config = dict(
    model='class-conditioned image flow-matching model',
    arch='unet',
    norm='groupnorm',
    upsampling='nearest_conv',
    momentum=0.95,
)
Rows from block 7, named by matrix and row number. Each number is 128 + 32 x the weight over its row's rms, rounded and kept within 0 to 255. All counts start at 0. Numbers have three digits each.
# emb: conditioning projection (model.mid.1.emb.weight, 192x128), inputs 0-127
emb.29:123125182082141160119114146121123134165116167152134098185123122124146169061132107206126103125114109151118160127163094121132167073101132125154164096162138102101082165051182075115123147140138146045078095069068114127106101129153103063098133135143125176164162150120179204173151100099108181094167149160107137119135119170096094129139104075115141151198096136132115107118120129109159089106153
emb.30:152118146093105128090119166115085108094089114089149130189117132155106123118184097089177088157158129181103094130128073078110165157107173093103147111121080144087097081180074143110136147113029133147149154116124142137138095141164139100129101135136100169140166101124071133065102151169086113116098130053127185131125156112152114136155129147116131158061106177078155124155175131187063123123091
emb.31:178165100209134148124153112121179131119091090101193122087129171135108123117149136089084095124167165148095161079077110156154095135123094107156189123116084177195102145116090110091102079126164101107100170099130146120175147176135120147177159123158094118091104170145137093094075145122115102068125121088112064158162112108162094113157136149116124174094172115166160144185096129155081114067126
emb.32:121154077134118128088134159138159132070098155239160136158144177136130105110144138174126125113118134099074117132142171212127153110090188097137086077135112134131184093143152155112133118166128127163113167146149142116164078105158077160117150136109105132177094125084139181154168153116204103171152189117132129131088154152059136111086116140144096106177118158123126048174144162156113143122102
emb.33:111115085156138093131081114111149149156139165201131119098162174110112086137125145132098185062123084117078181150130148089142094189150114177116157189115101118137085227125118082084090167133129136117130147183121150171101125111083142125080088099124128141103105165137162132107175094082147153120099103146146109132178152133112118106096128130123120139120116149152153166088081099081172210199157
emb.34:125114085115085109123124146126156115106140105155117107132158176178155134171114129008136133117117133101094115117132167083151118148126098148136096090140183140130105165085182176107118106153171062135115154127091064127193132085106109148202139135046123116142173140092065164093138116100203105111168140121128093164092134187110163146109143090185138122143097148141098136122146135068088137124142
emb.35:141101149114125119155161151159107097191139148163058149122136106113167143151134156203099140108142105137081115216086168106182131029147167106116100122088149108186160113114116150145155118120114163105147159073196078149095161136075133145103157118125120131077124108109154145177119127005121170143152150141144116104089131123151146149086154129104068123145116118130109119128106160090155168136118
emb.36:123110096131111028152109146147142174149188203062150073138102069076111104134115128109128157158087151093127099099075158100110155150094110154135080079142127108139169142171153106154161110118203120158085110208122148107088156109102099086144163150119063112125165156145124118127125118089156099156128121163132171134126173087139118114104055139132134105131135113105148088185144126122181109156077
emb.37:106078099072126117137169133120167113171142105079127129138131065098088149121035132193127123133078177121196130138208094102202144167136120170131148144124155134155095156117105116128137115138073145101197130123121126096097138124113078168104115137170106101167189097124191171112161130129058132115115118155122130094147170080087096090151141129087145084152135083188132135148111140124155100108163
emb.38:091142182161127136064088110150139096137155143135058088131168140098139138161147142102156156127115114099194132122118122094125110100045090145117063135133109128040131110193078097142095157096106118117103121128119150126138135136050226117199142089143092146126124130104102105121058101143076112133117105097145140146136096127080137130145132166106163142073096122106115166060147078168104148139121
emb.39:101134113162080110136073135077089155078109178149092100114133215163145152097102134048129132118116123116148118118092123077108115177148118162149126141094151091161118129054182151101174112135186121112074089161142089153137145099128120165167111130082152138173122139127103124135167143150195144142133145196154090109109123113225138169077138142166148052143092162131126152121107104075140140125124
emb.40:126188063155106127151137081139153074109124097153086147109143150167071098139172139134096146110153115139168136120107147181145156121128107191126067127099098082082092105141113123129134122133205080142229080109145146166153132068121146111127114123137107052124135141142106123178120096148209115086108072117092086145114120153172139117109165101090108139091187153124146158118071147180121107109135
emb.41:160123138131078110091158133071101107121119058130101119140089148155115102105163070119129150116115092092142151091128129147112168169105107101105108153160044116114176121160173153174098123105145126218137121159198092135158114196155165132098170189128135125077155116132125107108194181090199125093125095106111155090163113120098112118148153173161128104157168198139142109121102144121147090175095
emb.42:121185134129144135168143157170138113143130126143124155129212066156141119115150110132125132164151170124105120140133095142087134092161204119153147138148140121135138020144094091109160096127113187188130161159101124100139099145137184181142110197161151165125149130155101122151006149194121171187113107165125165147130132161115172107130109125154150113113117156145162135104185171141122175130123
emb.43:115155052173163157196151094124126143113184089089134130121143146078107110122147155077121161149119127110135142129116158130117062166164111104194178138136100110077121149118110116129108112080163098196175121155126110158105155080199104111099164113111174141092128134186128091128223114148150116140113127074109158144101185114150140157137096114137151121156187154120118183139117129212086109163155
emb.44:098101194199155152086128149144106161125137047159133123160084159101100143142185175094072110117135118153142152113144130131106124150095108120118100122049139107089123069188115121120120142125102134151145084171112121188134128118119140080144146102139122086126115111103086118076111079146153085140080091148114090090121054116189127117072122101106089111113166054129120141041124111124081134133179
emb.45:115113167118121128096120129172094150128146130122141158105103083126089171157087162174160117131066166101146128106200133129139115089097142123097112145104188113142083112105042112126166189103145146144165132119135131110059148188123154140122066149155042101184107079157149115142069116104031142135096122168156132090173102111104178155132084124085166128162138082137121153153099110153160128138138
emb.46:159075185136123104126072119118146103097126168108198106103146100086077111177043128131125119127146139092171156119110168146115139057135134070104172132144123113095141153178125128126165108144080105081117157079133115124120127066115117156120151136110130128127075094117107140133188156149079065131126155104098143094108119101140155068147140137113149128096078045063078090154134079134121209110125
emb.47:175137117110200163166122114155107122159139147124158153105112136133164095107155105200155079147210150159133131131169114180139139158138109109077165102112124167117121130200085173187108099122096146188154139122116188165187136152153146100111100151157159170079090099146080045132075141179112109147154138083127149147153120123107155119170132151160133211102121127104152131092175133169113114092129
emb.48:145137094137083119145150100103135086131125218130079108146118136102057168164099111161133187145113094108154099100081167136168139116129170088124094145148097121186155129149220104088067105093134141120108138187106144150119157163132159110121119135113152087154112091092139100126170111153159106181163140121125129072130147183154133099145163085100098120116196105165124145186095032100116122094108
emb.49:064127141193085102171131141160117114079151096173134102151188149126161099136081165159099127060152106126148108153083111068125135120134188116124095148139120116123148124116086161125141110100183072108108157158139111126073179043101128163174159152136109087102141120077158154120048138107182080122159115128176152188123165131149181101116111062159108118115118096088120182126130111122166132143131
emb.50:097163082120174121137128123134146102091131059151107171174128087137094181163105130132114135105143115159087102136095135132180146057121143133116144092118189136167148127182185161081162128124091112145098142095128116185135123185096088072070078104121181088148151130067126082118186156028111105127145152084120134133115099142145149124135137127168123180121082146135169110136127153200086096100128
emb.51:190128064085145133139140125098164097125127136098118172084135098104185220164129131161158145138103137142179118135147112104096117137114109150131173100148109174158115136098180146133134112131107151119124140114195120110196113114088064084092083089117132121135102141072110160089238109147096171210155157104141130128127214142091105106144154152087162146092114121106093134121118099100099094140101
emb.52:173110124120184135094086162130094098157157073098078136136125148146128150176164139147093088160096142129088104156103070155135194188085109149138160126114136089138158120156084095128179141118108106168111132153181111140121091123164093151054148101145091180169129155112116054152163151063094108174091139106157073171101099078095153141126141143133165146124065103174127096159096146172099154102095
emb.53:150118097092108163111193137075135093161172104188105144138136149133071099144146144115102139159152157074171119143151165188109153179107100161156053102125171094143163093133124163090122157137033158112201070152123138125090117090163100115089142109155144072149056099146143089133122094101043149132096143130118165136092133088080112120104151150103113153129127115165159144105095129135103093092119
emb.54:142170145095102129135163085165146127113067142172132161037132089098135129130119088099154144104122124166073122156167155204077101067121172174103116182087109169117146123089192141192125160149139091116114114130213114075156085131154143076147093118088125137102160151152064128136125100173168108118101124135142126187162119121101112177125154141115196093151150136169128133130145133167126156147092
emb.55:121145113058125113150167152100149163158134069162174133072124150098192066138186132119094154144130154085154115178178070139073089128134151114135095125102131123086119094127096158083142151132085155162197089160135201115168108129157074175113176106120131115135071138130104130156106173141130123136101094100131087168148143110133160159186109175135110135131163132071138110118064168090179153155161
emb.56:101161149139173111143169098113133157132101139135159146154213122108110074108099141103091175086167102189096124109068097160093159134087105185105094143165069097064112098112096112133129093102126144094142122095143121126154145106107197109161177077119177128137095112191126178114118115178152143085142107110155112108100117111150094131154205099125098081194176144164117135154147130164083135171088
emb.57:178119107120166149161107160154119142088171098113143161161116160170140154140087144134112096091152129109189134105124133138149125106126171081142154107128128180164120089134202162087131156130097185182066119120187123135150043173153080124188093165099112158107132175123168149160144133147225155160099109161117157127134131069076143113120069139149109129161080191136115109107078112119116153137098
emb.58:158139131118162151047082082147145081139094193113179114127129105110102212101089069133136116131141149129151115125112114123131139161190147126104231157136113117138071198129097129152146144154148158100114069049126172103106182123150162115081135156196139135150142107163102140106174104124115155099117129176144161071117144106121132135139167105131112118121115072152134138100103086084071144156162
emb.59:114130167140120123111084133129082173162147137044150073108055130167146091123145145139115102130098122116091110146131198131146086125157128166123145144147110104130089150127126096091101119124143128091160078090075123090104181088091162144165139081121111149150219104160202113125104095148146124086126150146135128086136057168190099169150111184124156125109077118130128187159162075092151137169168
emb.60:107097168119076121175091100122139145129136071204151134078097126166117108119169076091135167127134138166099207096188116145154151085156087137135093144105133134063174086101100143181082143151185162115185152140067110164136084139142103142116134142123125105133062135147063135148081150146150130082119131122106115104142132138144145101134105121089115165153204125117094043089128147107157109082158
emb.61:086065213089120125133122166124127139165108169119149136158140155074163111159080136163117134132085140179173159117117142073116139194136115101124158144173126104089106170138078121114111158168120104131112147177131114077111169096116124133161153136198154106129173096146125066140162128061092132103125121164130134102113131097137072086104102128117155173100133016087138153111094127074157190145150
emb.62:125156140160101151112124132142092152110119170144093053132163089134075171115132131097136098136181156103209132113167183092104074101101143083083100131108131053124143129125122098096142085158103121156052106073116144102128089141147157088107146127056109058104167148132137098127137109174061105120162125064075101158126065112114153127128115151130094146128128191107173148106085128169133164145109
emb.63:180103138135151188202107173137107158128143165025064168130106139160163086060163171131181148152065149099130163148168122122150129160165109177182192134148165102120142158143091125154157165149095161142193130131108096135110125082125094089091144120131134165146101140122181134107096105120088190143118141176154132123124164101128149159154074170136142151122119132091108102122143154140072088106106
emb.64:171065111160110107167151106122130143095127118123143134141137178147154052101138109106105152157144128101035152166121167095110102139162090114139175078134112186155088149173150109140158150089173122142132142182124139177168132133176130168177173158162141163070155147126101114140050198101137170095077143135095126144150048125128126118117102088158093117122159154142171112183187120134151100100130
emb.65:135083128171074081163133137127166135148119224136124098150088175133081115072087152102160110150087162152180158118133187074166139182092109128129130134123195100156153127109131114128131069163202093155111143181107019119084096122134135143196128146142104139130169164106165117116178148119171125146102117149117133090137141124163143136133081084165172109105089126110149125159156114104164141118146
emb.66:136178179085171159125082155145136122137194158166142088176169119051097145139148109138154064147208100106115135147079100105144134096100140120061189099159164121160117115128148090091125064132107114119122160102146170161095136128111070145123128139146157156128148132089125110117078103195080175157174129074129156155098103116126133150112092111120154091102102154111130120143151145135156062127221
emb.67:077128079136167135018133142141120113117079062159093170159135118140170165123199142123157122111145141126099141142096077129131127122125100108141111110100144171133128219156155133153181135137149122105065152129143123158159136134132154098081167120158116174105091143100107131180146177084154093137142150035129076150092109208074164159124152174128143099138103153126116129147115160120085149079120
emb.68:114105162124113150083140134106102101155148165047094190100102131089114120150144085102136119146125081125166142158111112196166139092087140125149116115114164171110105124130108079112092146118067126134087132113139174139152143189171136193151043179141088180122165134123162168060154118185101187137126127139101216102166108120095099117135158133114155169152096111126141163085165088107155109167143
emb.69:082154177170159102098124101169139170134114124100153132084120138127152095144130135124132162112102093095130125113139061141093124128171119110174092183117078103113165136119127164223131164144083078195148130104125103086120073124088169150134148119099100087099147126190140145145124111147131118115159140219158102190132154200204095118103123135133150173139108119136109147106134173188144211137125
emb.70:140124105146087080082175157125093134156142089064113093122135140135134083083129126152108150113148131124079110070142119068084113079087091103132086101154080117152139049101120151127102131092176137093167122103077131139116144155152157158143081182141091152122130084108166188146072101114161141145148093188073094082148178126130138113079122110088100081114196130149123118114139193131189090097145
emb.71:115154083102119172153105098117148131125091096178152128092159090192122167097126115184156084162141155156159120108129080184144113172125117088076117130127153140167128130161127162155099114115129152148133169124089146164112144203145146129127124088110128117110055087119071143119065150152133064080131073151133132168132223097141116178110172111151085097097089190145137092164164147089102073144103
emb.72:109131160201130148086166147137151098108208108140133102120151167163146139116146146130151111149132159123087115108125153154155133172147199176161089123159148176189150154157195132105130125151173093103043090223096116122137140103113113139137092110136113100095075112037119142165174079093161140155122162131165138163126157112111106176131112137120111144151161155146123085115192111147106133189094
emb.73:070171075134079131147107160150127113108092070155051157087159101099120132085109117137074113172101099127119194113072160077128109152160098119113122137124151147148174172102098146214163123163118116156135164177108101136141072129132085073142133083124157113158094135091129078142096182108199091069137150122141149151139148115175116123094142110129155092124129127155177164178135149134186107161083
emb.74:114157101177094125090102160120133178099107192126144082111101169131170128177101186101115147120159114080201111141058126095133139091113153139118124084110125125146130109104100145118166096150168111153111127105134061120168092067062147138192085103065145142158147124169160127179131175122189145209103108105130107155084122138117121148073142121128155080143098134081091202113133115141139159137165
emb.75:151111077147157121199151111076099125139157116126162140061157116112116171173163078111162118094135077031105119124130149124122093175135164091126166106100145087122146095125104127152161164074162144114123090118164167112139120134160115152046123124119132168094125086149132092116123143056136109162140174101118151169090169130069135166130118106179142102130195147122208077161102168113105143108085
emb.76:150080166041132111116117129112128155164115073061142107133116065073092136126132098162139112135112158084167126141159109181111130065115157139082123094088064110097108087104089108119122198086118157113118134082172187144032118169166140111128133098192131090106136090139127110130087109150069110116121114090112162101123074137104092114143122136151106191081126107173114132084154102163138120128127
emb.77:130159197123219140128080073162094072143100079137116191120146091115134077133115095168120132129111137120072097139132087159121159116139099135118188141139110087114093155087142117131134092105070134093161122121107141126148117212181093096094157099151119201164130144172136125108141117139082104128156150146133131134116139110087117112144152140089025148128118071132083141153075117112069072106129
emb.78:099090097061141155113145130140170100143149085130111108118122146196115090132121128090148131151137108198142176179151123120121067226141124129150183129150130160093132128126178155086109136148064137217182150111153134105169142160129111151110062128150149142116158126132178146126122178178133145204147138158142175140156148102165059135135144145119146146100185161160156081099100120104154174107150
emb.79:062107152164118150140110147143113105159192112140095181145130113116131158105122122133098112136155105142146194127134172135171128111115118098129165174134172092128124134187089099102115077132102168056176141190102173146075097145111130179096067119183185108133119089159157121112148101155032146134168134202146162115158123091121126115111101111073121175143125075129119139143104123173155102175186
emb.80:169114146179091074169066110150167155142133175090144127154124137103101147071134145157139116158060172140132099114144113098106140064128150070131118136115119116094152131153141098116077131107173147148099107108094096158056152128073255093180122154164125124080142103094099097166144149096083153145105112120145118111152118137188090157123090154157154139152084104123110104166148121100195168120135
emb.81:136088104062110124078188169147099169125163152183120124143110148198101103095085105078123137113102112120150167123187201173150140160157117122150146088156088143140149154127112197181112192145142191181194141115118125150176155182170121137101166172106108176131134094166107110147188133113141134158112130095072114096169118123147116096133131184156098142131146127102184093132172167129113110109123
emb.82:156113134122170151110169149163112156110083063114197175093118075069144136160119077113120165069150126155147133104115127160059107087086120132105084131119176142154090092137088140151120136076068148148118139104136156136169041181156137128134089124137126184092129099109157170077023111156148067144126138135117095164102072118095144102125134112119128164104151103169124109120109130122092156090097
emb.83:152136078118081101120148141130128069104165128124120097102116163152076163152150113150134146164143152135123169102119150105077099076090168151170130107106166142205059126098166144167116117174113084147071166131058107064157127133137085147095118161126123133110068106140041135172193131134147131088109165100080097138087165143071193109122113120130132088170125164122153097167093166099095139120140
emb.84:131096116164124147174152136142114124128124089137112116123084176117147048103099124129149109138170075150060150130118078104120168171165155149125166189168169143102118091097120100122181148099162077077150099095147076129093126108181127148172149128184127174183086169061114123116133135150112151146069129152152177076130122098165170214134100097107147146068156125084116098130087158169116119124116
emb.85:091133191100201127157150103167141149180107093131130150134139112094119100084138146159130121083149132133129146128130121153178169155140139109142140199198097133128098161171140111149087122112101125089159117146095173123088177066058152139144085087172081091122113186105162136106136068178037134098134102170156163119137080096134092105115135122102158123128097120153071129121122124096215137167145
emb.86:130140097076085152052178127087098051151091223177072138151140140119140226130135119169128138126096087165176119150141127101172152120119173144133152095162147155123157235096164124100166098147158144102118151065136135127122131107113108128127137139138131140156110159109124138110135102045090185103168140101126080114114119120140132113133116077094118091142103095096136130109106141121162081093128
emb.87:147138207158103133128132122109112170109125091147114160189095139175127106125189131144127125129130174124126128138172107194193145013098106133114130089096143127075161123109121149084090098164103102157124122145148143147188128154083134123099093169099107170161095112143098085117166099143107150149160103050112112141124058138087118089130133166121086160169111171128083053120120143118075107135084
emb.88:138090225096117122133099123098112102119100111109087180219104062094131104116096120153153155133095161118104087131152119131110159170154117104130099120129122128116117062094149074138127137116088159096164066140103112133048180093131112148135177114162142146167109115125088122128144139045042107078143135140133141051139171104046117117137144138129127096123109090121110148143152065112130099126130
emb.89:190156105179107100125144136157117099137105141092103034092104132149126170172105116096120109167153125135149114120122128060082112143170129121152077126046124081101139122134095178142115128153147161132119137091139151119152108142121074103083144106089194160169125089160097127121148115176180030057093144128142105151100111182063143148099075124121072097132086110092121117112138135116124178157143
emb.90:128144109154111085118087115090167074108095159136100112136153170170137110128062187098133154118134138135089124101109107096152117152151117137192093127124159119205132136164109145148136087136202081105143164160152024111162191086105119120081164117073100090171151193122086130158191150118185152144096101160129127143135131126098136144110153094146145136150059137107130095156102125083116086184114
emb.91:117095073057130083105139151151137110157147094095234169097182106143132097105130111171148129115095157158120109098148099146165109092097049167125153133137106144094123064121143122131078157146124155135157125085135147113105101183127118168082141156179136094136102073199197148119065166106078136114144122129114127138124115205178109184163152140127133137147164078143111151086109123135095123092122
emb.92:132146079140105123178110124127167160117096187138168090153129172143120105135129173103117126124117121114106122125076114067048104158155095127103085133139118103138106084125142147108120070146190108144092147195078113140138172073144159114218114142084146118118191108100100140117119142146218093080120098154142124124153152138231112108118143122154188167114099167127123179122148082118165125152152
emb.93:126199093107163184156054105118087126090129174105141124100171152133143138154142129070131099110183094170110121153127154153177130139112086174150171140108162166060152153171126116113107129127130108111133111112188107162175115142149124116096125151077083082128144091137160199094054122204146184184104112142124139132116177109094169128144066161108117083145141168101171132119160164117102141092158
emb.94:124154117165122147137142098120161202129143135143136122103122148155063133113133119112091143145119125025123123141122119099130088071120138136113083141134101145171090187119138138111110150116123128121091156143131163122167084121145155138116209156099098134111092213137134146152159096170184139158108092161107091130158202149090232097135153132132179084140101168221126108097149119177109147092141
emb.95:113184150189159158060119135118146168064144151162099086106136137163165123163155138058101125112196174156132104124125175156138129145107183113102090140125051129121131126169114133156125124122139097175106144130180145118147193085144140108146180144097114100091159228101097112132118146121191111079118118093132112168126082101169172093127186140187104113115122168153127156126176169159118113120147
emb.96:150116179130135158158149156176108079117157100158148161143131170136125125113184128182147117150123148078072067165111074133148084158110141094091130139128111151094110134093118138119094140116107153163147124168067125129165103151078122143121114121093119152128067078175141100169219134156068156118082143091150137152108089137100127095100179087095131147154155061117135151122086120169202047139179
emb.97:117136082133172139131164176128122097118143086140167173108174064122173171138147087138103137119134148134100117158076106152171135054103106083111176135081138150161188154156128152208157117138087163193151120049151183159150121183186100120059170109147135099108074088077135183108110128112149118184135149113133115164100105141092148170141106149130126115129149132135142110145117139088129100064150
emb.98:142134131102155107168123116105160106146132083138116129134118185134125196131085159192148084168145156154135105146121161070099135149114130077091084136171115130204156155191160065121105094070157136163104165057163163094110180180157113118110097131197140157094160136143163145069151107151094160127135139058103131137154165153069129098145111123140135088180111145118157081143137162096118133071119
emb.99:108176151153169158100181136163136134108167043172160121119110061146137097175091159102126117126143149141079117082133097162133158136154102159145166096131149161159216065116138097122163095094096094110135133140144154148039065118128133119125117148133099119153070105093097136141129115115106127174148076095116170099194182117127135122095162117099113172134134154118216107103165130179123162164114
emb.100:119153198110184139149183131127147169151111105079172115152119108149090046156129151092122144118147121169179136118106138198109124086092128133114087109107099199138124135086131156133111137146161126126122153119103090140155147130135165176093116138156133135118132152155169082110004112121179144110159106141126136161125135110189116117136153087171184145121114152130060189070162159114133109122209
emb.101:115179092144184162121133090147168144143087206179124142115095160142111142120125183125133127145148121111039180158101081135123151070105174136128154137116078169123097126129144128151143153113161113208078169182167100103166087119117192058166178145055126110111161160112126113150168157181151162123166133151134116127128104123061079170104147111120155128163099171148168121137163111121135136138138
emb.102:143144095098088112091141109115120128127121157161103121169162062074170141081115097163112119161116079113088121164086114167153109088142112133163144135222127146126164155094070087137116098149100127130143054120106142139150162158096058149069148070179157148157132152120141155170183127169065111134133183124117066123157138108114178102104083162127124117132107112127098123145127066108136164166205
emb.103:164135138128090147085082143084129067075225166151037134109084108135133134164130091126162072190118115155191100098144145066128109088157181115167152139121156116153112160135088100122154151147115129142103132118157167163146107120071076127173124136148128119169113171095077132145172138093022143164091113141106116132095124153143138145120163116116063112135126107125147095139095113153110131076122
emb.104:090131069117108136045144148106135141146114130183174109120157199142148112139111140072151122119140125175152118120117182082077134125126205144080095139081094120158168120145117126115101113143202127219050083114097069094181148108205132116156152128128125110064130155131137142116148140147119171156173161108162123103171107131114130132128112124108112139130100134158168200127144102149156171088103
emb.105:152084162065117140128122158131153151150131183084175115124120096106162115158127137150097148104133176130146163121203137097105088139154083185182070104081148145136169093137080104110126125124191147108104154161077157127088126182046195104147134118119085098160159131102068129174121118147137082106120151125137102108147093122091108134116078096116138163135129141145181108123066128220103124186122
emb.106:147099116146125127155126086061121126159090154116099134096121179083083161110152113182132148131117157099164155156164130143087121200125127185150152161155099123093071179173196139163154122115126121081096119162165210126180163030122121108122094104151116131098169166167189125105163158102134083070129110136138121173110131121085188133133153166186121095147151082147141166159135126117114117128112
emb.107:130162151149119105094162062163126146098125081098127141118148181169124078125176110110117174117156107113106121120152113135176105192133114122138152148112100040039112158162065169113086186138066153142164083123120167139174183155092148115109114163087132083083088149128159098083076127078138119135136147176136138168135059138138119129143109158082127150115202165160157106106091135135120129143127
emb.108:149088221160101159100095177128087123074086148138151152160084101125092201112094146085139129113115110164034112117165136149097178097160170093161150105162105108174162096162131149108134158119131097150164113148114094109085122128152111080172122130099153198090113085111128117136130148081140111135105124197111142077108120051144139080163138156142159131148126125100165106148111129175135061116091
emb.109:076123171150122139150108120163141177163151177110130073108146124092116129169190117114109138079171111093150115122041150091156083184140137119106132136053149095108104133114112158115138146118142130087128158070153087099098144107141145175132146091131135092117155126157076116131094083123145149092129118094131144153114179116214084122114078106146183152107092075149025163130116074077158147143140
emb.110:175099118142136179145126175095121091082092144138075174137190127110167124089139170121147140103096081176169146106180149153162136112190121150131104122111153157077187051136076167149124150148139134086128094185120135113100131113090197205094115085122098121104133108114119066164169161107096115135152162159182180132140134188146171133111118165103137142107118107120155085126109129176142073139085
emb.111:110130054161105046203107178135155141115113131091193124094117091154106109120106087133151125116155137147160141122149124112163112065114123104092126093179102129164123135176108165082146112124101131087130152103091121132106108092182074185145061132149132140141161163156177163128070153121182149090108147165124151067127155142125088087150103149188101130104133188141132114201162113129148100164071
emb.112:174078121099083100186092138142113151143136174093130119089082166140089135162118128093108110118070145140158160106114176160172172069159151133112181131143110196151098159092159149146079091163144143125078116117118036075144125106082109102202101096130148139098106107111153099089146073088122063119097138116108124080105088123180123136165136116086152097095123108129124154066136077084129149135112
emb.113:155130089146100112147118128129162079104080093089156135105176170137126063128160130088092128144152066114054099123079102093134162127072102111123147124060068154085089151087124142152149108122134079090125130129109128099147072127107150042113124119051181099112084068164091126103161126152181147097091126111151137157113162152191120132117141053080149098139159146129096115111125146144131079150116
emb.114:144102107099124120154122116097149066126164173141061111112121132130107120084149123186139131150069146132232112151152143090116125119113189187179123174172131078165072171089177096101116119165120158081111117123149129191094182158134170132136130156117109115185165150122103153174138136117089193190124125163140059104143158138182130177115121134114123092132163120121107119169122151082090143093117
emb.115:160129168196156130102153109120104139121125150097131096139100090107130075082119122126073132113091157111129105120154095148127150158131089133143124130157141111094086145124067124177156112091145128172146146170188151132044086092155074110122166082169129160139207111150089095147154156159139074114152081108083127138124077134013106125168164138136175153116126069097146120076179134114101169128134
emb.116:124156061105151144163175129154166166145120094178131080190139174103165104158139181069141116133150140082076143119159147114117133195147179143093137126093097117058145120169127107100146164103130080168163153102131068139120116124159122119105114138158117152172105053163074155100179138104101075138090080105134155153145111115186141109147140121158094141134152075066078153072117161118167152100151
emb.117:185094149090167125015173107157085088130091076098154126210191111110147112162156060130154077122135130133108130133139086148090095152152120106138101116153164123114113138084097166087106172109035171126137105096161147090146108142158148110134146182126149142138112152148122123125114100153081130102122152164092134178118168134131141124139185144121093143198069122133144092107102112118087091148084
emb.118:060130105082118098112099163141145104188172180158122124140069084083130185109128130136117119155111136119148134141105155124087132119116159116098114140211149118189121141116169078090148104197175129111167174212145112160111144135093097118115102135138130126165140134094128198094111120220122202165117148121130099091139098081167115118139152120119144067098110134130090151172124163099109192107102
emb.119:091148138140050139169029056122110133157162118125085117117135134171173182120073142123130175122089163118173145100116148104118135176124072151143102117071190128099129037153185151168150108111161111089102161120143087135124128187181142167137168146092137132111112137092098187155134124097131069097125100098094113125131138144102154177093071121135116112119108166103090164141135095141120162154124
emb.120:114150108142152100067137131135167138135107204156101100146194054096093155170182156127113178142110127122169135118085098106110130097096067121136179132127140130122069122100159147121088149138069115080090131131172105136149114079085155126073080103138131135135094172117146091130181112106126197151116141137148141158128019147089093134108177159136128145173090102078129149116138155163075139155090
emb.121:127134119135099121168099095123175065133111120084078150145150169123167098137120172098144140132157112139078107120149155091140129170146109071154045108101158163111145148186145150120114143149187110101077112108129125121160158208124103151119088139148138129126099051163095165120112142215049085124120180135137140154118147068151107123164043175123146086125117137113090066152148125107151092139113
emb.122:122093136171091158092190141136108096099103149138176126106145157133118116124131098119145136126082092146055164110154078086070118098124063159148107040141090127168117078160134110150128104105181175180109145172157111155142142056121159058155197172116096145146125173171101132129127137088155157084148164121098146101086097170140131170100147131151113120156118115203165136145143109152192135137114
emb.123:083152142126230155021142117111172129113124130099098122069064110110139069167145137090116134111067170106076142113154128191153198116152163150137157145074093133116150130165145158115110130173085100156159121172106142097127085149132171071149176141103157129103091118114101119123162132150132130098106090131122161138148137148087163134140078166142154109115112105176098103096175140197085144121126
emb.124:089153085068095136166117106128136122154255132162102115070106141113159106128148175164162128151142151119130065108166161168105096160167162108145119146123200123113110110145153133125095126131126129083117098145077173136153072153170101127136127071105110140100095117168172101134069127127161096173143113133121149189156067151124153146171118072126157157110157096142166175126080142142144158173179
emb.125:122102160113077109116110181090114150169157152110155096082118169034144144101166132100134113139085097132131178068161188076129089146161157177166115135159063116125156095147140101089180122114108128150170099101116108120138106081145184167134093116121136170141148148137025105124114173170128160139072113152149140058100174123120135105095100120101148109160154123168158106107087158137163154118080
emb.126:162069112174139125133107141116123123129080132132158175155058112147127113081160097114129099172091137150186132110170078208120096157153113137126094113127138162105094143170120070103117163110102145078203117120124117176075085127146125148145106140166096107127086137057149155146232118104111064117096120157132166084158070107163167137158171158143139086099107145099153072124127141097111139115102
emb.127:157132050124153116163114125193121078096128163167149119108186145144113076118059135172157142135184156135134160086157128131147136172211100150126138137164112123167065072126113123146124112117073167119213180121120184112140132154186146132112174181151151141177139140139155089154120120202154091134161122113113132086208129142124131099126132065130118161118114145149081123183125118108119120122148
emb.128:124118200174088117111122197153129061100072082196109189136077128127165074194147093131076082142113139079127133187127097192092137167107146128182133146096140130149144140145182183119091129089148108169135199133117120132086160179079115132146098072088081125106112063132108127142090131080133130167109151108133114125134100095115112126134148129125105120140152142123122086192103143106123106162132
emb.129:116143159092179167194142146088119136118136108112163161127117140173084158089143108178143171191159153148150086155099107120131170092158120093117158184072119130064119156108087127108138179111081145096128088103123095135101139121100103122105114147159173112125126169128113072176167121051084157058200125107137143128133137145098108142135115136105155143115159118099099128082135117140122001132175
emb.130:146077199084116127153148159072140068173125049074127111100132124059090109121162140159172133152153116125140150157122118066119116155131127076127123188151120083137088168113122067158140142136189141102106132153120124151051115074105128054094166097161134129115107031120162150097172096128099095130123101126104116132109112160157107118143127127158140119135073068120133155131136149135069090161143
emb.131:119130118139063128162064153093125073092077085147096115169105159134081168101127138104126131128115075118177142132056137151129131098079172081110141095101130102148174204155178121137183123138098104161060162128129136119120116100121104165120147126102117183130072090087058147161187127072124136185126156133135112103082174074157133155129124097123126083146134106063167152130120097099158129082113
emb.132:104171163131128150127036097141116197176163110094123151085143087179132178116141106160129118122173157125095147189100143119174124129148187154110138188101106119101140167082144133157166082116104101118116070176149129148155076122071115128143146061119142088135077152116033163104102111183101153108103108099135078105126138180129132152124136168101126147168109177158125073152117145106164096100133
emb.133:117195075131153104175240098129131163119103113119128107108176136163092097161105096163126107113164155161110127130144115167105139064079129143087107148174151105109160050081042155156114128132153153099132152134123127120191130147163151133137130161132123096091205120164185140168038084133169114086147135142126130193158103138121129173151162120130117154143124164134100136151161153141143114120159